From a checkpoint of a small image classifier.
Training: nadamw at rate 0.0013, 21300 steps, held-out accuracy 92%.
Rows from block 6, named by matrix and row number. Rows with one number belong to one neuron. Each number is 128 + 32 x the weight over the matrix's rms, rounded and kept within 0 to 255. All counts start at 0. Numbers have three digits each.
# gate: MLP gate (model.blocks.6.mlp.gate.weight, 256x128), inputs 0-63
# fc1: MLP up (model.blocks.6.mlp.fc1.weight, 256x128), inputs 0-63
# fc2: MLP down (model.blocks.6.mlp.fc2.weight, 128x256, transposed), outputs 0-63
gate.220:142160159159122101148206148151104104121138077128162125086093161122135099093162134162136121143107148145116099142147096172152195086103108115129152130146078147140076102140130129109142106195188155
fc1.220:146140155137126143122099169127085128132164113103144118122086122100131135153051111142153134114181119087171153116192141105125113139153125141104100164083154141069110174158042129147161157150107130
fc2.220:148147170098127123137092120171109134152119151101093135112143134137113104186144099134154146084142158114133139083118127088169136098179144171100133139156110126147088140138066180146110133070151116
gate.221:070155164124186082104129097174126206135083144201105119144078052109075162126161115139144107165187106128101089107147134149113104162168122094154135125145176068133091198076106045112094048167184121
fc1.221:126132142118148104141097139084144128104130127091182160072082129087149123144117221094151126112123141137214136100167108143160166227153184178113138159197099132131115138132156127092150114121116098
fc2.221:078154088123105083103139178068113183093107040217111111141173094105192123073116071178154096168101138112139138232119086160033110187080137098170122112128208120053194051174203157085111061185083160
gate.222:138139122104087094127105151112143118194112100133040118090154152151126121171118105124110073136169134118122140151085159093095154132130125068133122126129182152134192166121165176104138172114111129
fc1.222:133100186107100089155193169085124116138066104160097146166121148094120101103133113110092137161177089117150129159124161153089103152178178163126139133146088155189144139103117137129104137120063165
fc2.222:132144134136080073123122141125114128166101136095134141119134175132114114171114118148104143082145121123090117122164123114176169117148134167072159101160156194156119094116107109104126139120082092
gate.223:159127139121161085097117133108163126118135130138181130104115099135093159173099112147091125138140172143129134169175102115219078108128114129150122075085190168103143083149141142142125091125093111
fc1.223:110135098094094058144082130120105173140099123124163110123094144111140139183099154114144115141082088113084170125160097129178127083188102175105071119170185128096083117162111131186076115213141099
fc2.223:174159168087152154099125146168105164107147131103035165129119117103118122159147068179153150119125137149119147137111082073102059112131153149127096163144101067109113163141079179167090104076113173
gate.224:090111146179172100125163123095166096139147144106120111116137039091081127109183110135113119128097128161097089190100149105151144134076184144134177100127110194150092093148199124101095136110086168
fc1.224:130096082112104100085148147178092144116150183194108141159082129147080112125147115126114127164136091129099129033109095138127160163135159103089097108144125130152074203131107134153149114196178151
fc2.224:126127173071136110122115153175140172122113133184130145166171095128121128160084087123127140117160199133148147125109149102132102150131164141140105183110099090143081123102097186093093106079120157
gate.225:126125183109113091117129126093137066159141097154120179142190113109078113191129149158104200159131107167196111123037141158151108139108143177119147165113127173159109068150162091154154153122134077
fc1.225:186070133189116179107157160149153089121073014098185103120134118116135085084106136100148135182094096126141151145104148129090112221116138127091153110136092117113167123146128123080163160066099212
fc2.225:111181158177131165157163096162154056204143142131139106105151150154179098108140161050175164142068082101147133069089114137140155143125099098158117126186088069098115153086102141180146205146224123
gate.226:102121080104113130152106114175130197096199159147066181073073120113118130109157212114149099115134075096142114094144151117128104092158172138081124142175183106158073139129091108121111046136062103
fc1.226:119058192156155116060134166146073111168154115174138113162085033065032114159100168137126173155134116125134133087117113096064100114192154196129097053188118137178115161092195114091201159109096121
fc2.226:102180174076117065093170153127136208098103087175069145157172080076172110119116057175147136141146189111154161198133078136058152186085181106087097159158187078083112064185109170091087086112109187
gate.227:145135115122161087106097139145127126086188115136105123171099101143112132140170213069104079135139126120117185148103129081105064126115132119138167096200145118141093169142091082124155127095133117
fc1.227:130121177102172149083182153106109107078094158123219159124122162140125106103128100199135155166112155150144142144135105188161094130121094151131145198084120107097122100191128111131122160147144160
fc2.227:165074098130187124101133093111104112092181189138137185179137098160106178133095157109074127170026068193076056136202136108122164111131122122147058127120132136144104143141125095180141141116155142
gate.228:112126144102151115181163132155139163153103095139168132164181108164097160141165110150177201100123155139069141069118104163152112151162187195064127124114116145140155123116128093104063117127098177
fc1.228:114142158127161096107167161168134125114080120190105105081069163092165145137144119107162114134108109169058102151206101133127089077140155160150127150176096091098071119103134151133090032167145128
fc2.228:113134086116126102131089151052094190092150042182124129145133113096150112100124065205122088149113150107110119210149121139061148149111102135150129076085222158095195044168159118071156063190044146
gate.229:098111154139162100138153132202143117142103080169140128171136116105141115120148116132150151122175076179139150077091186156148171122090158149127185102138094144148124076048121151109063095151167128
fc1.229:082169103076131103113075135097142102140097206099137140101078167145148142172135126151153144125043174118108114134112156157181179089139153182131139086183073173205072096146134140146099053118227094
fc2.229:136131109114141097199136095108141185115144104206134159177169101117196114077129110143109098164105149116110101202143103127097167136138139100141113103112194133081136040121145049094150124177057198
gate.230:106147141159136079021145141144105111138095153140113121159123104165066142149166176188158164090131097139158167082163098108171065104078155154156157113083135157135156091093095119165193132185098142
fc1.230:153166134121103114161077079132156092156081097130140081114130173081135133150103053125115148137087183190050151155155108156137111121098132067205149079114123148168082142129137065167182130118150108
fc2.230:207124125122201191170101062128085119157186201124149172111103123117102131138164142149100185104077079157080074083127167082176106063154111170102103130107123170127128152156091078183122173117129136
gate.231:089132105127156149166103184164178116116177104101177114132168139140158102055076124110106074122104121101154138116107125135083073172116067185155112169146147111159138146095144148096080152077149112
fc1.231:132146152088072106097138073112147147132134124098103146160103113141123164211165140097169196103160125157107117128140113147124135101124139109088069113158079193162107096199101117125181116180170082
fc2.231:065142142137091095092163177162158102115076101115095119173131144152121167172134106055128115156129149149168143141137112140110132164133149133152149148136114126160088140076159156113120094121140094
gate.232:092127158184195125116151166150114150173090087073110132139128082102063077130177139151117080075179111127107076133132145137193094121095136096121170045098099131145121138194120094080078118159161171
fc1.232:154108092138099141137149142163088113089103163179137143188114160136107085065084074104122128108153129144100130117140177091150160134133127103144175095124137164152048214110108097127096124179171116
fc2.232:174143195069186141132154109213130160108143187162125147146145057105121119161135144135143172115123167128167143089098157095146128134111176113084115204125083028138082159137060155126074136063185189
gate.233:111113106098110092133092171125091179126156097111082151117133137138146105149141140085121123140139142093121094121126132123100154143103199181134127159145165118155069093127127121196095098148198113
fc1.233:126133165086121183143113116208113132104141114111171097134133115179148127172092150155166107095122083089079148170144120138141149098107111110045065109184195131159130192188117158129096154118114140
fc2.233:121097091150132130162131085111131125166141135156198104095156134191114099078107176099140132137127106093100089114113143155150148119145116087181135092141154149119157113066108081109168186183105136
gate.234:129182095137118136183069127131139100156167067139163183088097179182101118107131144149079064100132107154152199141145052143137158112180099078116123127117107171092104110108129171164093130133134088
fc1.234:126094104142115151105103120077107122156119099091165096166198126117122120137129136137136139157098183082124106140063137140099113135131134097143110096124076111166201162156169109118132180136125158
fc2.234:078117133127134122132176163105184142080111073145132105160105087119145134075090122133103096170142147128153162176105144164093104146110137099165118129102143103121149111115179149089145082169097144
gate.235:053158143135125146177137228142148197112158122149127151114121119127121139136161179189160099127107104067102105109123097138130108108121164171068129096188143099119195137143146051078109147095142111
fc1.235:088106110114161186127150163098152142173121097058137132165128135168188105225184136122172103114099221067103021160145125125134086126110100111129120164092109111137079144180087125140069075103132089
fc2.235:145050082152148164171082058118128111111176129135176159184181117183123195152083085104071071163096092188066071136180096098119182097192105170198078111088132108146109124113135112157167175132071120
gate.236:084119138172148133126118129182175135139108148130102115085066131165116118111079148140189150082183146070103083111106142158117131125077200170109126130184096075174120141156140130156072166141135160
fc1.236:144147087095137156154099096152134148092139087107145104105104109118138160191098097077102145109137121143126148149159122154085156165108145165144090115137160056125122133117129143146069087207151140
fc2.236:081145123166109143164160127103155098167131082165160075097143133131141120074142140102160120144131098089141161123068120175109090147106103109161130119144125129088178098117168161114147158185141146
gate.237:089172100108120141134097082135124095131140160076125066084088151117173159084082077186188173127112122101155255121162157123165140165093098086137126146087157136117151161055156084081052136166127163
fc1.237:158178110169096091145152108131089158147092147123147123134155094139118121138112156097174112132072189093110108104153088138073144107124102129150044132136135155137135122111137181131102110096067102
fc2.237:176067105148156195141068091128133123117185145086122162130118123165118156160100100129090095114083075190073102087149099078137098086181079188198109111130102138143127165154130157175149153097102104
gate.238:092167159060116023136131163109141119082150151083145161053078121107105153127137175164149114140107069147185088170122124148168131102126144165097128149116111093152172093165130181172114089084166123
fc1.238:156140151125140095105115126106103188115138172084134110121113056125113137147166146195060093195148072104133132116091071127086166093155147111128113146101146115191155173129135131110149139079183149
fc2.238:084151120136105100082131192109113135116100080143099116129130143103128133102138134123155110166104134114157137191133100159066128189092099113111131131145158153107164107142158159117107079149113106
gate.239:100120114113177124116119149121093172130076146100130094094175157112100108110145135123109134139109155141168125118135101166138165210191180104142123118145121066117138117121153152155142163090127080
fc1.239:099109089131158106172095138120171122124144157097081113124163156113111062089091097172145177108120123115134115142080182141098116137156132145151160154120131081140149100146135155159135135109148119
fc2.239:156107130109180168117159128153138124089158171112144135157077110128077162125153136128085130142125134151121130105140171118136099092121120144110111158083087086165105184136122143152110122109124132
gate.240:103105132099142098171082200087117098082091113121113160163167184120157166106120114161133139129169144107146083116087130148168108156126136146117102129127150079137176090146077110143148152130162111
fc1.240:122163140165084153079144116102142077144100080144120142112126151148141115112086090103123212116156137099160155141163129129132113148118127131184109137060103117098161135034127133091193154090139164
fc2.240:082092128102113069122131123102165154093085117136144140143131133159152108140065114124108145099188195149120132167126160149129131125137199115151128099129155151134112099090127113067136105126098161
gate.241:126159112055148129128133141101097092172131094111119140168088121122124173146114168077191108166141108103147157168148130175144126102087132085146109095139148111152130083070150126188148114068089115
fc1.241:122079107127148091128138124174121083172130147141188097098126138098181114150050160088113141105049109168135116160080043072108153170142158120123155151131055142131143169058174169130144143150119145
fc2.241:091107093161076100133071113097106114170108111098146125094158184175159124153072108107120142094130105154082090141143090112153126118186116179172140073184140208122142101105107093108156156136077099
gate.242:181151112077180137189173090077159126187143131138179116065149109112122126046129117119204077164155092118142108174113132142099102118127079055144143158068170158134132125141144158129117060127162057
fc1.242:101099106131064106100128097124152113169140122148119150093147161090161119109090160121073111163133086079146189101156172128148130150125130121061102190174145093109198071082114138122143115129108150
fc2.242:110107156146099129181132131188160111155117116159143125170202118173154148187074102069109076138160123152132150097110108100131129154199106186192148140111097133156065111042139159121150125090087097
gate.243:133104160150135061046166147147065134129141130153096141162131130152068094120113156102101072121150084129191149038124103087136122145103104150193103120107154148116175117141150117121166095120197124
fc1.243:121132082088137096106135145125147180119163143104136132115105130144167159148175143138178134126038150157126167092086134100127159070102141091171122148131134167053090120119134128212103125140118130
fc2.243:123162132121124111058148139118102148123124129153087124109107133105132116070196102118162156155111128123134127172135107150103098134078154085099096138124156091089150134155095120151082113147130168
gate.244:142184175131110127142104098182093103115110116157116123125092098136090140176121155152164091108110150137128183189109111110200120113097115143118107106108155125173104116091105132055102106158102156
fc1.244:134091130147132145100158145114161149101080164098093112130231151187138147130110146139090134129131162120183084155107110134100094184112177138139159058164118126091141041120152133142113114088134143
fc2.244:088092075189108121122127093046174095118123091114151120093104133180162129081087115113113100142113085143095112164131085161093130099135131103190109053162179134091180094109151047120190154192111145
gate.245:113131152187114084122063120138121118141149070081152122133110137206148148165141149171123127078134190138200119109128119118119098156118129095142109118117146092117083158154105119141137173149168157
fc1.245:115105092093110108157087116079123161169132140046085152093174096155155138175147161125115129170185144137142135122050119107098099134151091069162067142082160113167148128117159137136147139129151072
fc2.245:119161130160133171182184141117126123102140079140058108139093135074168131095205118147152104165099147101123162149082114165068104158099087126137121124135153072072180087127167189110157101187117152
gate.246:158117131109091097145111146116109107126102078109145117200070126184115131111158090167112132109186130165058138169170134125161076064079161120108173093107139074138146150121042094142126135172128141
fc1.246:109133086097133084039189144116124135171121175134170094162128076194146100112180108122180166122131133154122109094149098089125074154124138107134106109131085094108093111235113138113144117170122141
fc2.246:185102133096173158145073114107104163099173115141104153112135115108123144142114094216117155108123134132095134154135128074129096096155132155121115119095143156120157110195129080112120115109097156
gate.247:169164127141087114107179134205107082131129104148190114140102109069105227132083127134120121119187054097086164066172151148094141116115133163000110056159132166134085113133087149112117071165127130
fc1.247:185078096081108090121061161076159124142083139132111169110088125153142101108114144172161166146141147122094096137128107176143157112112098141154144124081153101136170152172080179151183118166126038
fc2.247:107092085168117131125116114071169111085150081110107146136121142198145145124067087116106096144103103178083111165145056120089082110155109133234086067172132156109165111109163079157172120154090122
gate.248:158150106138098137158119082112102147098175162125105115111130153119174145074116171149171120159134116139122140109139165204114127127107108062138064123129153192112126130169087148137108095123156085
fc1.248:076086099123175106121165147132113174155079098205107103101093137142149139149169124169107099093072098091107114129177160147172151157122105192070110144112160091156130105168038100160122087168152147
fc2.248:081066123154107125134121095157176116179092141112196105114157131229162119120000172054125133105172125146128102103130127131162170137174147098208140103156109134151098165005070124081162205121117116
gate.249:060144133073182047136145140100075182133133136088084154124090058075204156106131151114115081146155160169121110103129133136120156150151137138134144117154143069115035113150132125133121101110161084
fc1.249:154136115149064157123143086134140140189165131109146133122115104137105130173154127072081083110091098109065132115109097159135189162130137107105114120130098173165119223105148127093105076079120143
fc2.249:080154130127083105139121107125162134157081104191158107116176114154185091096041145096170164101111180116140130172105132160124129145151191095113134108169145168083122067121115072036124151151133160
gate.250:116096089167104030120142134148173150119133121137089139110145153100120203076180120140123090075082185129127067135141151202076186140153158137156122118180164081107107081120143141143120089089110079
fc1.250:156179140145104164192140122089116073115159062145101161140108101084180132120192161116144083070086106117056162162163188143166106148132090079183177077084100172154114186127121124061060165152113173
fc2.250:087040076160110113193086089108122097120127117149229110145153131224141149119072194067096063136133090139104096099162156146142187121173086118214135069117132176156142118048163104127183172154102097