Rows from block 8 of a small image classifier, named by matrix and row number. Rows with one number belong to one neuron. Each number is 500 + 40 x the weight over its row's rms, rounded and kept within 0 to 999. All counts start at 0. Numbers have three digits each. After the name is the row's rms in percent of the matrix's.
After each neuron's rows are labels from the 100 images, of 14848, where the neuron reaches its largest size: "patch colour" is the nearest of a few named colours to the mean colour under the peak. Only what is clearly more common there than usual is listed. The data: retinal OCT scans (Kermany 2017). In brackets: how many of the 100, against the usual share in percent.
# gate: MLP gate (model.blocks.8.mlp.gate.weight, 512x256), inputs 0-255
# fc1: MLP up (model.blocks.8.mlp.fc1.weight, 512x256), inputs 0-255
# fc2: MLP down (model.blocks.8.mlp.fc2.weight, 256x512, transposed), outputs 0-255

gate.451 112:543501549475497507470469481495480451524458431478568383491518502598453471572507487477461466486464566527529527575487528528517487433520507469550526536511519473560502568537482491548502492482527489496473530495431514479524499519526540518468522506497466523492503491498456483516477511536565510534469539442485579530573472493517495483482486497499505523539554592506533496429525510567495506469522486472506416530636467584456528516537527525489526479526471433513414505514480432553473386502584500518460532520463536445466589451538534540495443488464524482475525484422522425525443490452487566541436484583433442519541488515532460510467448435451476478519475511507539490474477492472553464535475463549470450497517524618465451515457519571489511507534466479495470513506458517553454453462556470
fc1.451 113:568493538504492473596430566467495502473513466537461506514457551498512512516465472480525473482554482510517497551485490477478458493465501494524456499497551559622489501539518551483530409495499466528486495479512496467546496488472454561476427432456500504435556534439508580544499525484549446483528448555494485383486513511531544441529448455438532536477556545554581429515484468511456540449490534482483455464521517458613520423477540604472431513542532521533457531471554493573511509537463482545520491409528486522551510547529529517501494532516457464525454457514588459564489466464465494452507517565495469533530504459534452562512447444467472511478531485537427476461474449508579521504482552574451484477541489515463489499466547554464480456498498513470477507569465491463560519543451468
fc2.451 112:518448488458527465484576545541519520522536474506498450533526544486527462546557510488501469497586462522461517586521541528537477540566513460471438577479522503485531479468450482496453492438504508393438518556504562567543486520515570554543474490527585486481511484552431492501514441453532520480454471487493446550543568487521503522499522514566453491460424517520478509509557498574501503537497479511457576515474533524468483556486511496454484585551517511499529487539561467528525557502466544560454535568559491524469462482497484611508470566585542461526502500545537506494485494529478495537495450502512489425528403482488535555529538453558427447568505598468500487468498579527485433502523478470533512502473509468492535467579539539448516412544520576471499473499509467462533473455484572
patch colour: white (25 vs 1.3)

gate.473 097:525487493569546463560463563420535485456492441490470484514550425456519549481496485420500525559484588519516525474501491521442488509511511538567545443573497445480488410468574575529497484537507432467460550519443503552445507547470472480548557493558498464532504540470495467588535589549476473464508449589491490467494529530468449543457494492444511407501543372506563489577499515475513493419437485478539476508458502477541510548521527540484505512485508485445453471481553491440553530471541448429459498470561448500506470487459469529516492534514476504452487520522537516485597511466466530471523515455526500539534515489454500507447491511455490451550537527541501459454527496427522575486538533496505459504516471444515483426527480545507512487438539474474591460417491482495423501521535512
fc1.473 090:477518505474625437488578552519492493540457457554465484474504542526450504423462531463512536506474566463495472460438532508517496482523497531422492482517483469523539483498496508525525526513514457558515470444492514533545510512527473547420521437559465476512523545484532487491489437497419502496521493492487495538532582516516517514508450496490525482404496526491416558488600483448502550461457448508510484596480521521536511542591522464495560471450514524471501542480439547498446487527501507452435517503543522517437555481481513545475546477568564561524541516468502458419410405510510532529521518468498391520524449476445454513496541456421492474563510523560533554449480519439475473429441548502555525447500528426473452522562536579473513521532511442509472497437525533521505523481470534
fc2.473 092:514433519531527529517451518524491472450521497521491475458494434441457545531536473542524440475533502498461527493530538520549447540520438511559504586523537563534447543458442465504467511425516562445513570446488491446541499441474501536561579472489482506462514483556479504558516507545441581479480500412443545558491505507563477431434526487516553498545573540487478407506487523523438482526447477488530525540516426453487566482471553450530510471475508473436562526476484500454412485474539464437518536485513453424478446502566508531594446462497548475559493530490449498484501518459578531464535488492549553481537521461540450496485495511469578534531434599516539523532459540440493453493474464484502447496531457501511472499473538468463537518452455474452471500551527463454526526440429539
patch colour: grey (73 vs 26.3)

gate.143 106:493472548569500453571477547506454515612460412540465511460505481437527502417565462479501520527484521472506440486489554480605463515438478520520532471596546516545507489552521544533508465485520470457421495546466527468429594467491548525541585494482490497491471532512449529475495562387477525452528570530513541467474526455504447523430451503554465482459526409497543489523517503516542530502503469484480515452497520399466539525548466538474565435457486533535527523456475544502559507551493533505424495501492498474483500461457504546501463460483495508492537514466545505529513514519460531469586498457541462507411493512439485449501469498549535472544433538472545462526516459491474505472512561428471492525486494505526508503543487536475546554501532486607524425475505459494447451536492597
fc1.143 095:512481434492567595522546514477483501537519539490554468447454461566514513462535520470489499477505444475540514440493458496489508512477466466497489420516528472529509497440466479543493570546565496481507470528480429485455520485503486458569487515508512526518471526462534479491594554448424435507490483405493546487536445493537430408453461419516472492466453540486520497517506521496544593474552542540560466413546515519467507472511488544481423517580490432504615556505499543500524462459463553463477473411564533495484535471499527465479472507456485569521533573546544481484461584494504488528486546503490547494482512474490452511500506496496510463495531470507478489481499562546437451469473536400484548402515510542585560497487519543568528530457485417559508485557524444493467491543474541
fc2.143 100:557445414471488495515562417503498573467537433506501588461506552517536542518496455518481445531493536499524555517509506440505514485512496483469537447500439395557511495626495499507469479475453456530420514531541515519485457536493530518520452500534512516515440494473480462450592502563426473528510484520534533443539526488456468458560429458497454470462482484621516448451526469468511535482488493499529473450510464440567473489463495502437523570515461446491493482497545503513513518488477515538436566546537482493499461510470435534450528538551549460504513539547421497466545489507530476539482557495511489545555430522508505557577465552443467533417547547437515508524499433503532524545442462511462448449507456464474398482505520544499503474525469520470470574533459507426466449476490485
patch colour: white (26 vs 1.3)

gate.408 106:497476496514501484494543484491460502567502471564452504464539517491384516467531480451529533460511493503538460559435444494467506491431464494478549496515545573500452512489528507541465508468558529559427512488498460520546495476374471510546471527503474408470496565439478503521477498530447542529574465630486491531431530536451512506500495494514496514482495545420469536483496512419441508452475458549538464500530534483489505476577538478497571449488449553484541547423488493482445519504490460461468508537543493546482472478433535419538542456507582521541528529482464477461528543511483595474491556498518476591490485468478486551506487579500482510569478552491529544536480451440495511469549495571453503496489478467520487509496419546378520485512501489521511379513521539488475443474463520
fc1.408 109:519484450483435474573517421456493445531474462551557440512448495451465456505483491504448494428433442603419570459510502539505482476553471545556468560502518518415511494533529509509557537490471481522383484480515532550511532502519487462450451472533519568491504467493478442466449488486505525564492473549507498558486551465452499538469494502516484475531464446414537494510525548464495490609465435575486524472500475559539437516542510530554580472495504469450510476416523491447459514502512468501479488512504434501417488495479525495478483514454573477484548432590538487521546588508427516548496572483534448516549509546454539490456573567439520515505483504550484460502495481533429519550536499540485476520468506463504463463496537512517592451552515457486522472483498442476471501490572477
fc2.408 118:472439471529540592571459505510486451515546459466420453455480535448461454534490534485458485455463495527435529476437497558546447549562499586510467462531477527614477526451436499569527483464561504563455515498529451470476518479485473477522552529509530472439521554496484515517449521557586546547506567467483525498505491424490548453582464508481588538548530483525479554551529457601539514449462450544571493520492519472518533510544487482517433487539524497476473460522507444478564482485502447455568540469516442515488501433505505532555519496533488512558460455527457467518465455512423534461445510545502526518493514499535522518402498470533535513433481536484522517435429526506560506502514506574535549509533453448439474507469564516444584520495464538472439507505465505473484470553484470
patch colour: grey (55 vs 26.3)

gate.43 098:558514508495459467609546548531493468445536417521488450562504475504575501507530479485504472499506504436463450484563495483525470541446515501503512386507503473403486569500465431556441487522527461458529465512485555491530455493505524496509503514476512516469533473548485534531495493482487563550566505551486492443525488517498438464465500537477456503519575434538576500528496506523506529423446467447504553487496478513472577450531504532503540516423509529492462494497526438548572503409538529421479531442502484473457522457455526514506468553548470463523530461380504528541549550461539487491488510470464482489479547578472503472515422551486567516535460428473548486514581383529554469497542531539546466464576486496493441493500526515445539514497533495473482491547467457523594449484548466
fc1.43 097:480459516480544482505531481570524455497534473498448448506568484473543472471476527501516585510510551466513508504475460474497548515501527503467558470427480485554470531563525528514520481453532476499450442486473466492481469481504556544435480466523484463501552560595525554517509533493547516499455637474539537534518584490471542466435544476479444514459547416562494558452532538523528499458506494469478494568516436473497589472534449488547582571445469515544482523407437464475500465479541482456475538493428514496526508505504512490471486532547503486489484442424546450528428479541481501535485436514492477509491478458501508507544475506497509519541518465389575528438546422509465469576605467480535423437437515539476467486554486535537478505526484504560515504444458494589484446482523532
fc2.43 094:510505429517525482459525526500450512456502488565490495515475543559501553516556512473494528533513502511509577479536520549527535523495475543500518583508512510585492464560497469455487506468593523408524509519525495396531513457455482444538543463461526507541503469456477519532559539494461505443448449497511537532502498523426509484477559460559504564505515543448442443515509477537528407518481469479520523540622547527450531509508528554498519494514484504430519524515465460500407536432522474532479500506487470459493490489541484468497478467521516527522535469464481528517529462483520429511504397442557466474503506504525406465441505463582532497443421592453509538549548595538483442540458415496511523512532497477531533507507548397556493475582502580470452464524536512535468551458438503
patch colour: white (25 vs 1.3)

gate.435 102:490525518453492528525425431460529498467539453555512454512493469468536525514425447521431507527479496480542514489504469523482509516466573451560536467562568522523557524508518562453535470501509461435485536535488531534541546542528455500532558494466543520527458569427510521508526525504510501476462478571500545409516513539562463508541417504460448411572563431462545393515496584532508493458563435499508506438520412570482527440491534528539453477525495502506469405483555460506478483529437420530465546415557504448480433470506502483454499435467562491455477458516504461495546521487381496470500544513476441512529526470552480529491534460553488537526484400499534472465510443496485522495508512532481460528549488525466520502472427459471476525486546552480521438493486482513567492529483483
fc1.435 107:488501401525566499473560502598528520460579462455575541556606434491542569484550513510510494536542480476550433480575568542516483492495457552496535405517482496382483474450450530523509500542567463471503487494475520477493534547494525494524551463441522526508488486463519448525494523487496489486511444551461515495460496468535474521468527483522446511533472450463474479448477452473596562488463497468509557505479495515488484447430446521485548494460510506429453520535459457472559588472489507459514523565478551475496481507522447504525497479472529515461487468502442556512521575466530500541586506458522524455463525512419510577498516508472476455577457510475561525561518453475533539521482478499498514560484470465552492446547456419539448481509517569464541476451456404476479512480566561
fc2.435 105:522498607450486531437480508520541487423477551510500529519481475565530500467480543529528507514487514551572502527426464539485528485527534526492518410517510514480561482476506529527500569481454469417536480371466505494506544445468410518431431515442469454496465445519514556522436487527516502463517543523432512425477537503494463515485468538496456447502507504512572571512489537419505485460501518559499495519433509464500554446511412601514573501506492469454435499567469522489492510528503509418533479548520524530480543472489538562492565467490414528476522537444490492484477502483463509435520553572461529553498532472462521516491535548475514529465533378526492483453549476512488528500525539529511530540426498562476543498516488589544476514471498452489492535503489569515464442578554561
patch colour: grey (53 vs 26.3)